A small contrastive image-text model, trained from scratch: text encoder width 128, text encoder layers 6.
Rows from block 8 of the image encoder, named by matrix and row number. Rows with one number belong to one channel. Each number is 128 + 24 x the weight over its row's rms, rounded and kept within 0 to 255. All counts start at 0. Numbers have three digits each. After the name is the row's rms in percent of the matrix's.
# convs0: first 3x3 conv, stride 2 (encoder.blocks.8.convs.0.weight, 192x112x3x3, standardized in use), inputs 0-15, a 3x3 kernel for each
# convs1: second 3x3 conv (encoder.blocks.8.convs.1.weight, 192x192x3x3, standardized in use, transposed), outputs 0-14, a 3x3 kernel for each
convs0.7 099:150162122137136169145149157137135109137110116127125123116133145161149171112112104141141119108127094066014076125112127123093106112094113129122125149160152140145149079076058083123086086092109147124147108125120113105123124124150130132168157152177154146140129131119142141158120148152126135158120103132136142138146150137150146148152148138136150124088107090111102095115132127121136110109132143118108121136123109139155168090103102109115123
convs0.8 103:145151135113127119076100098131132122136133133093118109115125112136150118128118091146131157117061122083057093132161156128151149131149124112101096105122117102098098129118135117105125122101123147133149147150166174138167117139137108129126114119114135132155119128138113098127139149177142159177137133144151131137119109102143126126090128168140162187168170173126130132156130137134125113117142120167184164167181155109123118126133144158152160
convs0.9 097:115088112125120132124135120123130125121119130134143127147165136141124112143173140182221166203190159190190085149176154143181175143202172119118115116116128111125129143179143150163132158152144118117123130101086121084079105103100128116114116118115138141129148132114150127110127132130121132109130142145116138122123146144159165154146123105140142126145145111196172142142122099148121110093088117095096116108098094124112100109120106080074093
convs0.10 102:120145152128136130134148137133137132118132117164154178152135119138132103182190168171137150150154138129133155129118099119142137114114131134128134129131142141119144140141152109131166097135145143184123103125093138137146119125129132153148145168151124137122091109098089107106108096108113078090125095131136118136125139156126143150126115123120090092102062063115130138151132156128121130114104131115112129095100118132122116122114088157143117
convs0.11 104:114129118138134136144142133130132142155130172158139159142163159154155152132131137138104094104135092156148117143107104138119095145142122151129103167148108149136134098098132130126121129147119122164170131180143113128133097112114136129136164151128137103056130122049129133108142113126152125145133118134120128123143145118126140119147155164135155145110139145127123133142130144140138144154101111167124138180127133151131109167135118174139148
convs0.12 102:112129101127133104158146134124122112151138152122140133139136136205157166193181174142120150136132172141152149149130115140108118167123148137124109120114118124127132137136156154152185169168158121095152130136158163152157108109132154161155131167154117132125128145136142148151148122132162116131195177158166174160166188157174198177128110050131088045115108066110135119098108110114064096117112133110105139128126151158161139175190156194174170
convs0.13 095:128121112131103074132139121154133148191152148157138130119129111156149157171139146103086138089080106121120124130138137117119100101096112112114122134119134137132135124094103139113115131114139081079094116128128112138119121121151091094096108102101050045051137117130160159152116112095114089061127134108126122141137123124135147129171143108118107072123107080127122101153156145140159165128134126156137132164149128145145154120146125127094092
convs0.14 093:120098105113092108135159151126128126149141126130138122123146122146128141148141139129100149080095107107095149118141139106137141104142126121113138154154166133144154114089124126132145118112139096127130147147157112136116120123125112114091128110107056055059124125137144157154112102099102107097112131122126111129132128126137144127157177148115118083093075052093091088137116131136133187143152154144123157155177159123146168126135128123099098
convs0.15 097:119129110110121104111112129113110118130133128117068102153141158119138150126124130131134181134106129137115105150152155120153172102141140119118108102090113105104108106095111141125126161121131122108117122100091166161145133133130126146117136146146124129122147137136144156140138130095120123077098067063120111136108118130139132157130141149105156134108126138153170161132138147090084125142152146109135122124080103138112121122130143155136143
convs0.16 108:125112161057094127135134148136123127116107102125111136108097105111088108136100132150149134166167170185183205140102079131102144139124137159131149111124098119115093156119112125125109131128117131130117140141142126127135142136126157157141127127118134120133124105123120111111161167167169148152164149174125122127138116139121118111121146148121142147138141161130120137141121136154119121134114136137117116159153167149126140114123137159128169
convs0.17 104:143151166125146147106108133134138139079099101144132147146123130102103097115116146117108133112100110115107115125124118128139133108112148130117141134133143166143169163143159156147145138146116157166143109138118114135121140138162128144168138121157160171166133148142139126137156135179150128161164134176110111119123121153108110121157149132153143112137116083142153175183143171151136149088066100101102119099100125121119130139122121145142136
convs0.18 100:157125123123140136131123118125150134116109119119117104100131145129162175141175165149153140155138169134149146205176135193194128163189123154131121148148120146152127138138118177137146154139154119132130123116148109132170124128136132143134126157153112106102126110102103093127108153185170155197144154176109114141130117136125135138068077097112099106141123129138113150153146148165186184097121118107155142112126120115112105103115148116108139
convs0.19 101:149164125178174147152131125119124115131138140106109112107115102115117123100087113120152154124128128151132150153140129136120120118115119094091078084097088113145120097107119087093079114100089119120136100107097116112139118083102098077106113108125110108113120118139140118139151150136153159146171134134116148135113113114121113097086050071097086109132130151120099106142120114179202175120111105158133117157130137111091107149109126165156154
convs0.20 102:151136122099098102109122145115148134113112118117106111109133147113160160155157145085157150135161180120174189155175163147150152141127149135105097124107085098123097106120115108132119111114127107125132084118131147141142129133144141157169144158185119135142112113144096096116133134139152164164119167171115113111124111147111110116087064065117105115132123142138109129112083110129123130113141136114118103110130115096098126119129137133139144
convs0.21 102:132125163146128155146103158138162161139126133101086122110151133137147142113112103119113123120157152144188152111116086117072064149092099135113111143121139144133120128108115089090114111100138099123123101107115121104120117139122152162140138175162160141145136114142131110136092098111111115143131124157111120113114095145125101114146115103092102079108125127120088126095084110157168170104090097139138138146135160113099120088126092099135102
convs0.22 101:118118131129140163178187193144134140134130125128126137212189157200147167172163188088094130121084110143091128148137174135132134130138150116097097111110091121120104104112121135116107152127127179196192156168185151197180114123121127130145141144161130129121139135120142150143163124112128109122153125135146146144137142132139138123147115103163126103123113085108098098109096121118086119120087125111100113093094112165125118176167119169179146
convs0.23 103:103139120148114142156127161117122103126138118129125133153153141169167159140127145122136138132118129093135111112133127105084104112111112119137138113125131121139154153127145122120131118139124131135129164166155164162155086085073119099107141124149119143138109132124102100111138144152109100117128117099126141151116127146095084092102125105066105108112120140159149144086070094118125130140126125118107105113115118100104114159143155125149141
convs0.24 098:087114088117099093118104111112128115131131144095119118107118115084085106096106119138129151130121124144140129123105106100125145070103096125133122128130121119146137113077090106115119121101102121101116117117122125114091121126126102067061117081111056072072136155167149163156123117113094091119139136138117106110108120134119124158136155125142126121131117156099125117105126122138149125128150157150140171148147162139167176119138147139131154
convs0.25 107:144155165098170161123173158121115133117108122123104119120128149067073110076096098169139129162116109163154164143110108133138110137139091123121133141138126139148138144143143163146147130120145137142132141116114114112104144129125136138136136156125140147143145128144125130136101103111082085090079074101120131128122128115114126127129096113111108128156127127116101089136127095132122121073061049075099056102108074155144153133124152152139141
convs0.26 098:137107158132127183160148182128137126149137155133150162163158143133143137118135149141123108146147120148164174156130102137117118141158094156147118151143116168157138145134120140131093146109094162142141181166103158111124137134128159150116153143125147116072153137080136130082127113152129127158127122161122140128131117119128142126119123130122132133109134125138104118119121130106099113145106149140109132167139166135138100164149100140146141
convs0.27 095:096088096082070110133096106125147136133137139119118136144144150091125141129109121134157106163136163118148179163185190175184186122138107131132140083119098133129107138145140150147107140113107141139141143125126147123127119116156123123125127110141136141136144137131113118106116107118133124130121123129126139130130119107139114090084119129086105119108114117135125139106049087105099108115145134147158156139162144118103102104127129126122118
convs0.28 103:136156157130157175147148164130125129118122120129119108098074089089099105106099128167160168112132126114120120063035052094102085109093092140130143162159153169163178129137129105108102148144149090095084155122126125132124143149148140149158158165169116126131136133139138150139142163154144123134179167183151139141165129144172162174131134146157111124166139137151143154123135142138167171140124151138120160147132162119100101097080076136128103
convs0.29 103:148085098169147144149116138126109111120112109111101102138148113138129113102101113170186141156112117167139105087084112102092126118129154116071084103085096136101097149132128150124136162162168171166148191140151160147146130120123126107104111093109121110138118114122138115129168195170162168142133133121136123119149120120144136125084108138089126150135147159130102116127104115145123123150151116144140123132111108135176128114099112134142107
convs1.7 109:121088114105108094112104094184185146193157131141143146144162144138167186121124126131120124149147152156127146176147157157145161126126128134141129131107114145118123110087098098091097123120115161139129120112120121116138165164152176167168123128145136123124109097109126106111144126141139122138156138133161155150145111130130150122134146139174179142153160106117128120112101107108101117141123122115099092169146150
convs1.8 103:141127129130084111132109111137111154132137147137136138123131156151164216089108099137140137139137157145136134101099116104126150109144134145146156134130148183193187138132157133119128158133160111098100138144109165178145095083092116112123092108100157149183124116163163157186126120138122119115126129141125148120105105083120134081118108116114095111120119126144132121112105104066069075112107087112086082128129140
convs1.9 104:143148154108123153133109132141136152109134136145147145085129117116156121131161113088130127099130115102116121103115110155173146148140130169177215137140176144138145117105121104095116120106121135113147152130174142128150096101078133132114132169136117139138100088107122129118160153159145138126130139129156159145115118139128127139098086126124129120132113114134164129149145156144160128107129100124118132113139149
convs1.10 095:127127139118111133150140176107142117117120102096102113144130157106095104128125092170153180122101108154114148142136130139126110135124150153144141157142148139132166149132171137128163148136175168154149118114112077073089104127130102105114123120116124124130091099127082074072154110145113097107109107115139124108148154143134134116115116123075099106114123150175144169123127151181162169115096107139133140142119103
convs1.11 096:156116145131095131121110115118114109139124105143148150150154125103145108110157126123134147121110139132110123127096103137102107104134148093073110120100131136122123127102154127127158135127156146101080142101086145133118139123120117149124165138115116116146142165168148159158114091140122081157121092124108083120114126129136134129138135156095110131097061116115098115140124090143139124127095128151139117151142129
convs1.12 096:153166183141168193120133155135110120173170151167158161141164171163165171174174152138154156141128133110099100159148143173127127183129125155155132140154140159166154106102093089083079120133122171167175178162160137119123135113118139130124140137140138138137119107092119096103158128127133113128154169165118146112105141107107127103138112100125139140137145146133105113120128126138143142128134119098094122122112130
convs1.13 094:161154156134133140122121125149147150151144151133141157126119151130142162109099101139126140192194214119139133117105120114089120112114128132098099147139135133121131175185163112122136137115134122150106147156149129135137119111133116111119130117116115095108137100113109100102170194156154154147151153147139097113102064079121109125114083081088093068133142117152147140129109116140127137150151143150156150156161124
convs1.14 100:167164150141149157118123145183189144151158137130133144138143157141130147126118110149132138165157185121110120105071117142118120127128132138125140131159145131135120153164173087095092131122133119160102136171158109125138120101131121105115130085085094078091120124137098120107187176174144158158124133132150115135143124143117118109126110114130141119138147141107093111122119114123107138125121130124128143144111098
convs1.15 099:152144141084114141101093105102095132133144125144135137092070082107120108116125101131127115132125140146127111107136128144148138144124098135165189132171176138155153133140104107099068104106086135133136113133128110104109124102095116135115161149129141152150152152138123129145151152136126134126111106123087101093094085105135114154129140154133133125131130136163159148175166169134146141133121122137132142131131115
convs1.16 101:115106086111130102131134089103162144107141116140138138164130166082074057103147147180150141131100103141167161123084124131100119127123130140141144153144128141134135138146155141147133126152134133095059147105076103109111102085102107111085120126138138105134124112119162149175129106132133141181138156193091098106123137157135124117110114131125146155127176187140120134135142116146129117107100124126102126093066054
convs1.17 097:153145153131136131139128164134126101138107059122130142120090127072083101120103103162135146139100112129092105183156136173141114163132137173154153179141143128109137172167194153144147166163168150151129120095071127114118149157151100113123134127143149143165140104161133112137159161173134169141143146143148112122145127142131133150150128137092108080102116100164139181128121150177152168141124143161181174160167154
convs1.18 097:135165173176151157130152107138135123133126119144157148162171171151166140144164149114143135096117124129153135115144125104153139067160149101100150119111134166162145118087102136127107120099116153091115176107133154123129118101104139146098117145122114110129105100099136145149118098165131120143161153151114118119145146106146164111127100104187141155175158131122129126157173157145137133088103111076125094136115104
convs1.19 105:142145146149126125109092118141106121145136137128122132136161118153151147082114085124125134136121149139129122160125093156102112118116117118122121112093094116121105125120142143129149137114162094116117145153137160189133190193172135139144127126118144121146148121150170141147121098127141103114123133135123099109130087092162167124116109143127105122124120136147142142129137141078104101139157150122126117120147125
convs1.20 100:151156165171167125155119076101147141139142105151132133165150150151112137181165179149132146081063067152146149141089138112099131158170149124106125114102078124118094149141153162156136113129094102123118127153141134177150109121098147167116116101071123099103090090102153152152119080096159128162162145169081123107147159132151159129112113163102107127153174179159154126143152131172165146117113117117099110104051114
convs1.21 101:133135130141134133136125099169138134152129123138123155122123125151140150147165167125134135133116135109120109149122133157134150137184156115128118118130107127123123135113126179160153115148140087093089126099118146151135125130121145136116121133093139098112143114126153167166109079099136117159145117153109109118174150161141170116136107137144116139106136157134151147163171150123119128138129141096108098086052082
convs1.22 100:159142154121142153133144166147149115131115088101108134134130159146119155121077094163155166165140151129091086146125113147138126157150128159136137157141148168147153156144139133141125160164171118137117137116122098063070132113128131143138136124116126103142121108151134135149147152170130131146144150139108104105109133115098128100139103106131113095090088103129120137140140134125127125111095113126134122129150144
convs1.23 109:131129146127141135132136141107120138176177140128111113185170168178171189145117115145139126134129137111071081143155148136113112130109089111123130118119131161165179134141141122130126143136156118138122138139131117123113136128139194189184094107100158150152103104129113113117119084089152132137130140139097142097144164121144173136136153154140146146116137126166131144104114139085102102119110124105110086115130155
convs1.24 104:118124132125123134109082116146155148140148107156131122093105113108120144095109122090087098142130166146122137114122172137103119143117121116119131123150152139143148157166159089087086103108104105094103108132137124146155135107114121118108105080085088116099158153129116098094160162140129153146124106116137118133135128128115115137109107120154154146157171139127156141119127116101095107122090131154129179135143127
convs1.25 102:130126129118103114110103096149152145162146121113123122110131092117123116120146131084106105100142140132143164082144108104149119090122111111125125112110107099112118110114096058080053081061079153170144126115143086081093114136136118122119142167135109137115078120089101122108155116145139112117136136108104148132096141121128146131084089079152142117108120078100131113135150161124137125124097114114127124104094119
convs1.26 090:108105100084062091074095129115108088141123079138125134134131110111105049104167100091131134101102125130116124091121103091111064103157117097124145103123137126145153113094113114139118111130125161121120134090091112126099137115115130141167154123126128134150129160111153165176091062114100097177081104149128141134106129109129161128110124147102132159114102138107128089124130091139149140135124134136119106130111111
convs1.27 086:134189153151142153114114122108108143135143135134157139102126111087120104114162151105125124091110088126147126086106103063092096141143138142127143127122124106103095160173143159175151107133113143140129165140155132131143117109121100126121143141104142157158112108103156140133121092128158146181125145150096130111092139115145157154133119137109083115154108143110108122134125113120123109138132145145124133132077128
convs1.28 097:098136113120160124129171134156186176166117122139143139102113137125116128159104155106054078150116128152164164117108137111093136131111151110120128111121120130141138136144142135138150138146139128099119137124137160147167175168181148130161131114148155159164161148155164152159106103123118119145159146143132169154110136138070073097150139134124113133131141137118134153145171157151154134155140132154100154156138151
convs1.29 103:124146110134139126103119098142149151108114121123125148127148150163136159143150140142134139141130146134147135102101097120098135078092110118114142109108110145135135128137127152155155164153162095067106148120128176170149107093089094112102106123115143120164148136160145140166143131149137119118152141131096115107104148103139135120110109132121104132133119136151141126133146138096086076117129117070082096081107086