Weights of a small contrastive image-text model.
Model: 32-pixel images, encoder norm none_scaled_ws, encoder activation relu, encoder depths [4, 4, 4], encoder widths [64, 112, 192], text encoder width 128, text encoder layers 6, text encoder activation swiglu.
Training: adam_atan2 at rate 0.003, 12300 steps.
Data: trained on photos with spoken descriptions (Open Images, Localized Narratives), 15.5 epochs.
Rows from block 9 of the image encoder of a small contrastive image-text model, named by matrix and row number. Rows with one number belong to one channel. Each number is 500 + 40 x the weight over its row's rms, rounded and kept within 0 to 999. All counts start at 0. Numbers have three digits each.
After each channel's rows are labels from the 100 images, of 14848, where the channel reaches its highest value: "top examples" is what is common among them. Only what is clearly more common there than usual is listed. The data: photos with spoken descriptions (Open Images, Localized Narratives). In brackets: how many of the 100.
# convs0: first 3x3 conv (encoder.blocks.9.convs.0.weight, 192x192x3x3, standardized in use, each kernel summed), inputs 156-191
# convs1: second 3x3 conv (encoder.blocks.9.convs.1.weight, 192x192x3x3, standardized in use, transposed, each kernel summed), outputs 156-191

convs0.162:533517545546537560526546521557551539513560561519538532551499521554527551573555529559523544526511553513561516
convs1.162:526540491516522530542561527537538533471531593523559535572514510546549533534537525532511492538516525579543435
top examples: text has "flowers" (39)

convs0.16:576549555558494554522540521564523497487565534550500507508522474532542550559532526563475524514495569538564516
convs1.16:547550471508532532543520507553565542504526597510545533560484496549591527532535503524552506519578518554542522
top examples: text has "sky" (71); text has "trees" (57); text has "grass" (29)

convs0.186:538483493547563545520555548551527550506569564521554515500430521575532592565571513549499537553477589518566500
convs1.186:515521530508525540590545543557504536475544576473549549562493562554541622551539509528573500552522511502508425
top examples: text has "wearing" (33); text has "flowers" (26)

convs0.128:484550529542527574508506494560553494470558545491531502538500549523539582553582515560493514549494522518562507
convs1.128:516540463509521528525554524540553534443539594538558530579519509550567547539557521525546487540546532508541541
top examples: text has "grass" (33)

convs0.107:404469547469495569531456461538558469459539558457549542532477535503456541546533451540475522525499460453538456
convs1.107:531533601534541531576550498503449515415534534485488499508556505539524547518512544518547531520529530521508513
top examples: text has "grass" (51); text has "people" (47); text has "ground" (40)

convs0.66:503515480526450576551489476533532521472540565453542530431512473501459557538530434540487505562484493410530557
convs1.66:474485478414508496536432514462535404485479512546400514473539549510439506478517475497464416526467528458525477
top examples: text has "trees" (81); text has "people" (60); text has "road" (51); text has "buildings" (35)

convs0.7:496510523521514531491496474540568502497547599502576536534486535529552537548548474544520543507459530464551538
convs1.7:518546503506499509490540530534462521525543530560507535524562482547529498533551578526600462563549523520534459
top examples: text has "food" (31)

convs0.157:494453475499483519388537474546540430407542536551492513439463514496545475527522506538444483460433511556568461
convs1.157:488507494484469530403498484512410504580542529527507490490511523504516499514502522510499515489480484431519502
top examples: text has "wearing" (50); text has "man" (33); text has "smiling" (32)

convs0.147:544533532533542559512533522569554533495578547523514529544497534541537559571571522579501544525500541530549520
convs1.147:520547496509526532528560523539531535524529601534557534560499508545567529534536520525548458539564531529538472
top examples: text has "people" (63); text has "sitting" (62); text has "wall" (60); text has "table" (54)

convs0.87:448442468519557507458475494520469366491525515451549486489403484540501556525550502526484538573487500497507554
convs1.87:472448470440533478478380490454449477452500511453434513447437539546489485498468511498507549482484484500503533
top examples: text has "grass" (31)

convs0.43:515515532515499556515546504567541529491578553510539503528490503539491546581566504573469532527476542491571539
convs1.43:524540550510521530561560530542555537509536594470551532554495495552547532537537518531533508543512531513540493
top examples: text has "sitting" (59); text has "people" (53); text has "table" (50); text has "wall" (49)

convs0.74:527522504557538568505564512561556523482565543521526536537503532543530550570578508566503559524476542540574526
convs1.74:527542509513522540528555525536545530497533594490554537574532519549581528534533524524534496539545534531546503
top examples: text has "wearing" (47); text has "man" (39); text has "black" (31); text has "smiling" (25)

convs0.2:541529495563504511504561539546557502508559527489475520555484538564496557554526488548494537523437558527542516
convs1.2:549540493513497539533554494558516541501528578535559531544529514525563520519535528525580547559546537526523420
top examples: text has "sitting" (43); text has "table" (32); text has "two" (28)

convs0.5:475503543565496559527496455544574556452556509503518552548501523501513552547553528554524532534450504501546553
convs1.5:501528461516524534534549528542544553497528612516567511583484521537582524528524484519503504553533495534521519
top examples: text has "sky" (73); text has "building" (46)

convs0.78:510502490551507557508506564557523513470562512487498470543511499601489542559536452554472524476492561511553540
convs1.78:552539479507526537533556522526557524513524576458523503571483530519576539528562510525509457578542546523524425
top examples: text has "sky" (69); text has "trees" (59); text has "building" (38); text has "buildings" (37)

convs0.139:584510530541470543444508526534551483513533555570466511443428488490530468548521460542482560483518509425526483
convs1.139:484416503462495511491530441463456499456495518408509413453478511463483481494488452503509519435464488524509506
top examples: text has "flowers" (31)

convs0.164:511555549582539533474506474535543489460541508485460529459491535442522515533535513544399507438455545465543349
convs1.164:451527504440514492458470447489433511521491570527492523447484510533484495529496555519473497464462522445464457
top examples: text has "standing" (67); text has "people" (52); text has "holding" (39); text has "smiling" (25)

convs0.13:529526526538521565529551493564571526511573555507539518545492527547527540566582502561520526553500554536556500
convs1.13:508542461509539532509572520535509537525537600491571533566522503552564536537538532529503485543525529532543523
top examples: text has "grass" (62); text has "trees" (61); text has "ground" (26)

convs0.52:497537547536536556552522487550517516515565555489545482523507538542495539553564522549505571533494551516558493
convs1.52:520552514493522536545554534541545529520528595516547531561527495542586520532540521527523450544518522502530482
top examples: text has "grass" (53); text has "ground" (39)

convs0.126:528421464474559511531547504516524517373539541504488482575549518494509446526538501539502463431493512565493434
convs1.126:403564467553494533461524532489470457437510468494484420555527475544472490510499485487440447507469519504515446
top examples: text has "man" (41); text has "wearing" (40); text has "black" (26)

convs0.34:519515511537542556519547500568554523496575531486536514531497531527526573570566503562515530532490546527569513
convs1.34:527544477513534532537547529536552534489534596510561537580509514551554535537538509529555481540547530573544470
top examples: text has "grass" (27)

convs0.49:510504485501517520478489456546504556497548506539542514535495407537464598553539455550470495482527546513551436
convs1.49:493541514553442535472503517506505489474553535533592532542530530501525634525539490519423466502532482570523492
top examples: text has "flowers" (53); text has "color" (34); text has "flower" (31); text has "leaves" (28)

convs0.23:541424510579430523483503481541545541515531514519497527508441450568488508549550430537479481481503493519537483
convs1.23:511516441495526494478486485461464530455492450514474532430545461522443534494455507498494481554558475549464523
top examples: text has "road" (34)

convs0.37:527522535542517558507553519570540524479563534520518495534487516535541581564566497563457489503464568518580513
convs1.37:531539518508528524542558521538550538501527594474555537581537509547581544536535532523521455532525531515538460
top examples: text has "person" (37); text has "wearing" (29); text has "man" (29)

convs0.129:536526550513528567495558515573562535500569572525532532553504542542518538569555532568497505530495547516551517
convs1.129:512542509512524529549541522538538528537525592508553535575499518549580529533600523530548500538538527533536489
top examples: text has "road" (26)

convs0.86:520512541533542545517540514554559532508566546514531531562504549540539565558564531560516524532493539528544540
convs1.86:520547482514530533521557523535530536508523598490564537591509488552577536537534504531512436538567532524542381
top examples: text has "screen" (26)

convs0.115:529520537536533569520510494575573501453560553485511527530507538513518560554562519569530513537489532510553535
convs1.115:522534465507533532559559530537554533518527594474556522580497527547567546536546528529519516543510532512531517
top examples: text has "road" (29)

convs0.117:500429477484469567481552462538469510426546517494497460554490521543434579538546479544473491432439492589542492
convs1.117:472480460514504524497467524495398577491510543505556531509529521529486568532497423499504470505485483421469594
top examples: text has "man" (38); text has "wearing" (36); text has "black" (25)

convs0.82:533504534542543562522536491573556513470575549534514527533495541552542565579571525566487512534510538526561510
convs1.82:526553465513538538555560527543531539512533611492556539583532490557548531543546516517529478547522532510560479
top examples: text has "wearing" (43); text has "woman" (30); text has "color" (30)

convs0.149:470510527443540559446476521533536457431536533521468438477510476507505523545582494539430532508397536473559464
convs1.149:481540491447483508463448539510464490522513564515498485405486486588502508527504495486504538485476507472487558
top examples: text has "standing" (67); text has "holding" (35); text has "smiling" (26)

convs0.55:484515473495504517511537511531524545444543491480520433489486569553508529545532481541442534501465588502535530
convs1.55:519549520509478531517527497540538543503539599574543545522460472525553508506530505517530511498518491510570464
top examples: text has "sitting" (37); text has "table" (33)

convs0.114:545512528532536557514547505564562510481567549515526512527490534537560568564567520561475502518479546528556516
convs1.114:517552480508532539438519513531505515537536618460572543575528484559532519542532515502540474548515532478552393
top examples: text has "wearing" (46); text has "smiling" (32)

convs0.151:519525511534517519518513495553574518506557518503552535476450517618501534562564503557499532496510528501561469
convs1.151:516556538535535486438504457539502575463522609527497537531493491596534512533551497506489495515463529537543434
top examples: text has "grass" (27)

convs0.104:378444533478462538545456526526505480456528534366534463492552503469534547528543523527456532543501477506508487
convs1.104:448493515424504481427411425501458564437488537464459539412420473519499434488527485500489554537495481455501521
top examples: text has "people" (68); text has "standing" (61); text has "holding" (38); text has "persons" (25)

convs0.1:536529545539530552546547515561549544514566562521529528527507523553547544575557525564519536541514556527562509
convs1.1:523538474513526531544560525535558530475531591462554534569485506546574526533532512527544499533573525531539528
top examples: text has "black" (31); text has "white" (29)

convs0.27:515510595472554535469449520522500488459520518497506496479506481498492510520521528520455465540497545424525372
convs1.27:453515459476517503442434500492379552568497540585473508504442539487466501484487462495540466546547489425512524
top examples: text has "standing" (72); text has "people" (55); text has "holding" (35)

convs0.64:456438538567484516469507433531490539425529537475499519553474428454522504522482533519395519479481479559548419
convs1.64:490455511571465517491469555505447487485496535517458477520506538547441509497490443498540506489487493448473541
top examples: text has "standing" (54); text has "holding" (39); text has "man" (34); text has "wearing" (33)

convs0.19:527494539539545565525534498563561542484579549518505563532501508538530552568575521568509528516471553538558537
convs1.19:515545485516522534528562537540560536421524595525556536579470517552575534536534495528525478542550527536539501
top examples: text has "sky" (56); text has "building" (47); text has "windows" (29)

convs0.121:503499529546526547536537496569554554481574561524517522538495531535509551563564523567497505538466541542550503
convs1.121:525539489519528539548558517539543524497528592527547538564492501540578529538537523528564493545573528525542450
top examples: text has "grass" (56); text has "ground" (32)

convs0.45:536505533550520563519544520566559544504564555522519519538509526558525554567565520569517518519506553533563532
convs1.45:523541471513525530524559529537541534485527593482554531579433498547572527534535525540592484539586528547540525
top examples: text has "wall" (47); text has "table" (44); text has "people" (44); text has "sitting" (40)

convs0.152:535524542544524561531545501572555514495571554533543521537518533550521543573565501568484524538488541514560510
convs1.152:522542502513527530523563517538537533487529592507554536577460512547538527534535499528517520538554528513540510
top examples: text has "sky" (70); text has "trees" (62)

convs0.61:498519524481543564470473493536483554491543550489509524500461505501557531541530530542520489469503499541515521
convs1.61:485552514474484514490509520498486514481509503496505447533500505527538484486522488509481564469500528386584445
top examples: text has "food" (53); text has "plate" (41)

convs0.189:524504524543518544514526507550576548438559550489528532520462540529525546560583504550482554493442536515567528
convs1.189:508532479510540533581544523543518531515525598487550526575506523555586520546534542518519488539495528481536503
top examples: text has "wearing" (44); text has "man" (38); text has "smiling" (30); text has "black" (28)

convs0.178:499527520464548583478528542553503475499539512523488448505523442566473563546589465545481450543420546554542516
convs1.178:472529447493513538505488482528527502512505569505532505505485551567544501505523581517457442540544525486511483
top examples: text has "standing" (66); text has "trees" (60); text has "grass" (40)

convs0.59:560541517525510552509571540572564541533556554483505490534501496549496552555567485552485496500478556536571526
convs1.59:542551497516518542479553523529508524492529606498571542586540514557564541539506504503529468549488533505545395
top examples: text has "plants" (37); text has "flowers" (27)

convs0.136:478521514539521558508523510567570503460573544483535479533449524528520538559555515567505478520510523517566509
convs1.136:522547464506530518496548508561528534476536594507540534567478513542559563539549514522541524543574517523514545
top examples: text has "sky" (76); text has "trees" (66); text has "plants" (33); text has "building" (32)

convs0.44:485521508490497525383505506548513526488533506488496536526413479471500550539548476540373531507452513562571452
convs1.44:475522449464440490395506441511506569527525576543517494395484507503457535526528534504475479483446544401543452
top examples: text has "wearing" (45); text has "man" (34); text has "smiling" (31)

convs0.24:495534523512487571476489443544554528451546547461477511467490530532489547553566497543461514460420536520594506
convs1.24:566558477465525543533514491530541518508534576517523554553588510563528565554531501524523453517488550500573447
top examples: text has "color" (33)

convs0.97:523518518537512558499564512556547516461558548436544459564465520541511574557577492564448473501447570509577503
convs1.97:547531512550512513503543499542524529524537582512578547560502502540542585504565558523516452532508513542528414
top examples: text has "trees" (62); text has "wearing" (44); text has "grass" (38); text has "man" (30)

convs0.58:535530540525547547530541520552565520521560550521551537537516536537535549557578545554515514537517541539558526
convs1.58:513542507512530530525558523538549532510532592515553528574507518552573538533539475528550515535560526537537473
top examples: text has "road" (31)

convs0.22:532510513545538557516546514570542539490573536537539526546496521551539552571567511568511542533486541512573529
convs1.22:526544471512526532491548532531522523495525601489558531576522509551581530537536525514601451541538530516544492
top examples: text has "wearing" (45)

convs0.18:528514535532525564519542513573563516492576552515532513539512528553523548570572517569488538537487550522574513
convs1.18:523540486508531530524558529544550533516529596503556535574504511549576522537532520526516525538568527533543486
top examples: text has "standing" (50); text has "wearing" (39); text has "man" (30); text has "smiling" (28)

convs0.73:525524528532526559532539509574567528495573552505517514529498494526525549563584514573508522527493538525562518
convs1.73:519543494513539531550557532538542531448531594527550535570504508547573527535536491526538495536526529501538523
top examples: text has "grass" (28); text has "road" (25)

convs0.84:500521508466497565490526500544521543465542538459498518546546481549510513538553539544439528529419562598544494
convs1.84:503501563588487556560546522534544527476523597534563541536481526582547555534535509518502524557576519469508522
top examples: text has "woman" (33); text has "wearing" (33); text has "man" (33)

convs0.46:532501538529519565492555506568559542478576563502541525556497510555515568573564514569498504528460539521569514
convs1.46:518544488511526531517561528533557526477528591489553533586506518544585524533534527516540455537552530520540496
top examples: text has "wearing" (29)

convs0.185:514492525498484537479526511555509521417553528482527446533516439511529539548593511548443564547393534468524539
convs1.185:523522470461533556518501494545464524522517571518548522446469512539619520549531502510542535510460514551551570
top examples: text has "man" (41); text has "wearing" (40); text has "two" (30); text has "smiling" (25)

convs0.92:555508516550524565528531475566551538480574576504539548516476527536477544576569470567502552519435545487554534
convs1.92:507579521470521538524542467529560549528531579499528528540536545541570558527540528528532460510557520498569465
top examples: text has "people" (55); text has "sitting" (52); text has "standing" (50); text has "group" (37)

convs0.70:475509464514487539546493498532526490507533493439594547524470530438524508553544479533487484554501432463492499
convs1.70:510471501477433482507567480482467487465549494513486506499467507496513465531479498502526544450510509468498487
top examples: text has "grass" (51); text has "ground" (35)

convs0.39:542488537549537570518549527566560536490570532522532531547505519555537561573568516575499514521482557514551517
convs1.39:523542504513524530536557523537560530492530589491553535571528509545575524535533535520572493536573528552539510
top examples: text has "wearing" (40); text has "man" (34); text has "smiling" (27)

convs0.153:553526541538506587543554499546531519486558579521540526521510515559501542580555522562500555535482554526550503
convs1.153:525544506513532538529560536534535535488530606524557532570524503553582528536540513518524429535561529517546499
top examples: text has "flowers" (27)

convs0.169:562531455548543525479515484514505462451537558570467505426434543456477528541546472527541461405486563427534533
convs1.169:465433507451452476435469497455477495489502523510501424476547496523528506507507525483445503468461498492495459
top examples: text has "food" (34); text has "plate" (25)

convs0.72:533502516531512588521548534571577550516566559501500511541497508574520500571603515562487507535505550505547508
convs1.72:521557481517528539501554520539529532500538606511551539575505481549571534536536504524490418545521526505547474
top examples: text has "plants" (27); text has "flowers" (25)

convs0.21:545468530554523553508553495562529538490566534551533513474441504535537539564567502561460491478464577480551478
convs1.21:554537481522530530544527496533485543545546571554509541561501507574516531533523528521523503554533491538527480
top examples: text has "wearing" (51); text has "man" (32); text has "woman" (30); text has "smiling" (29)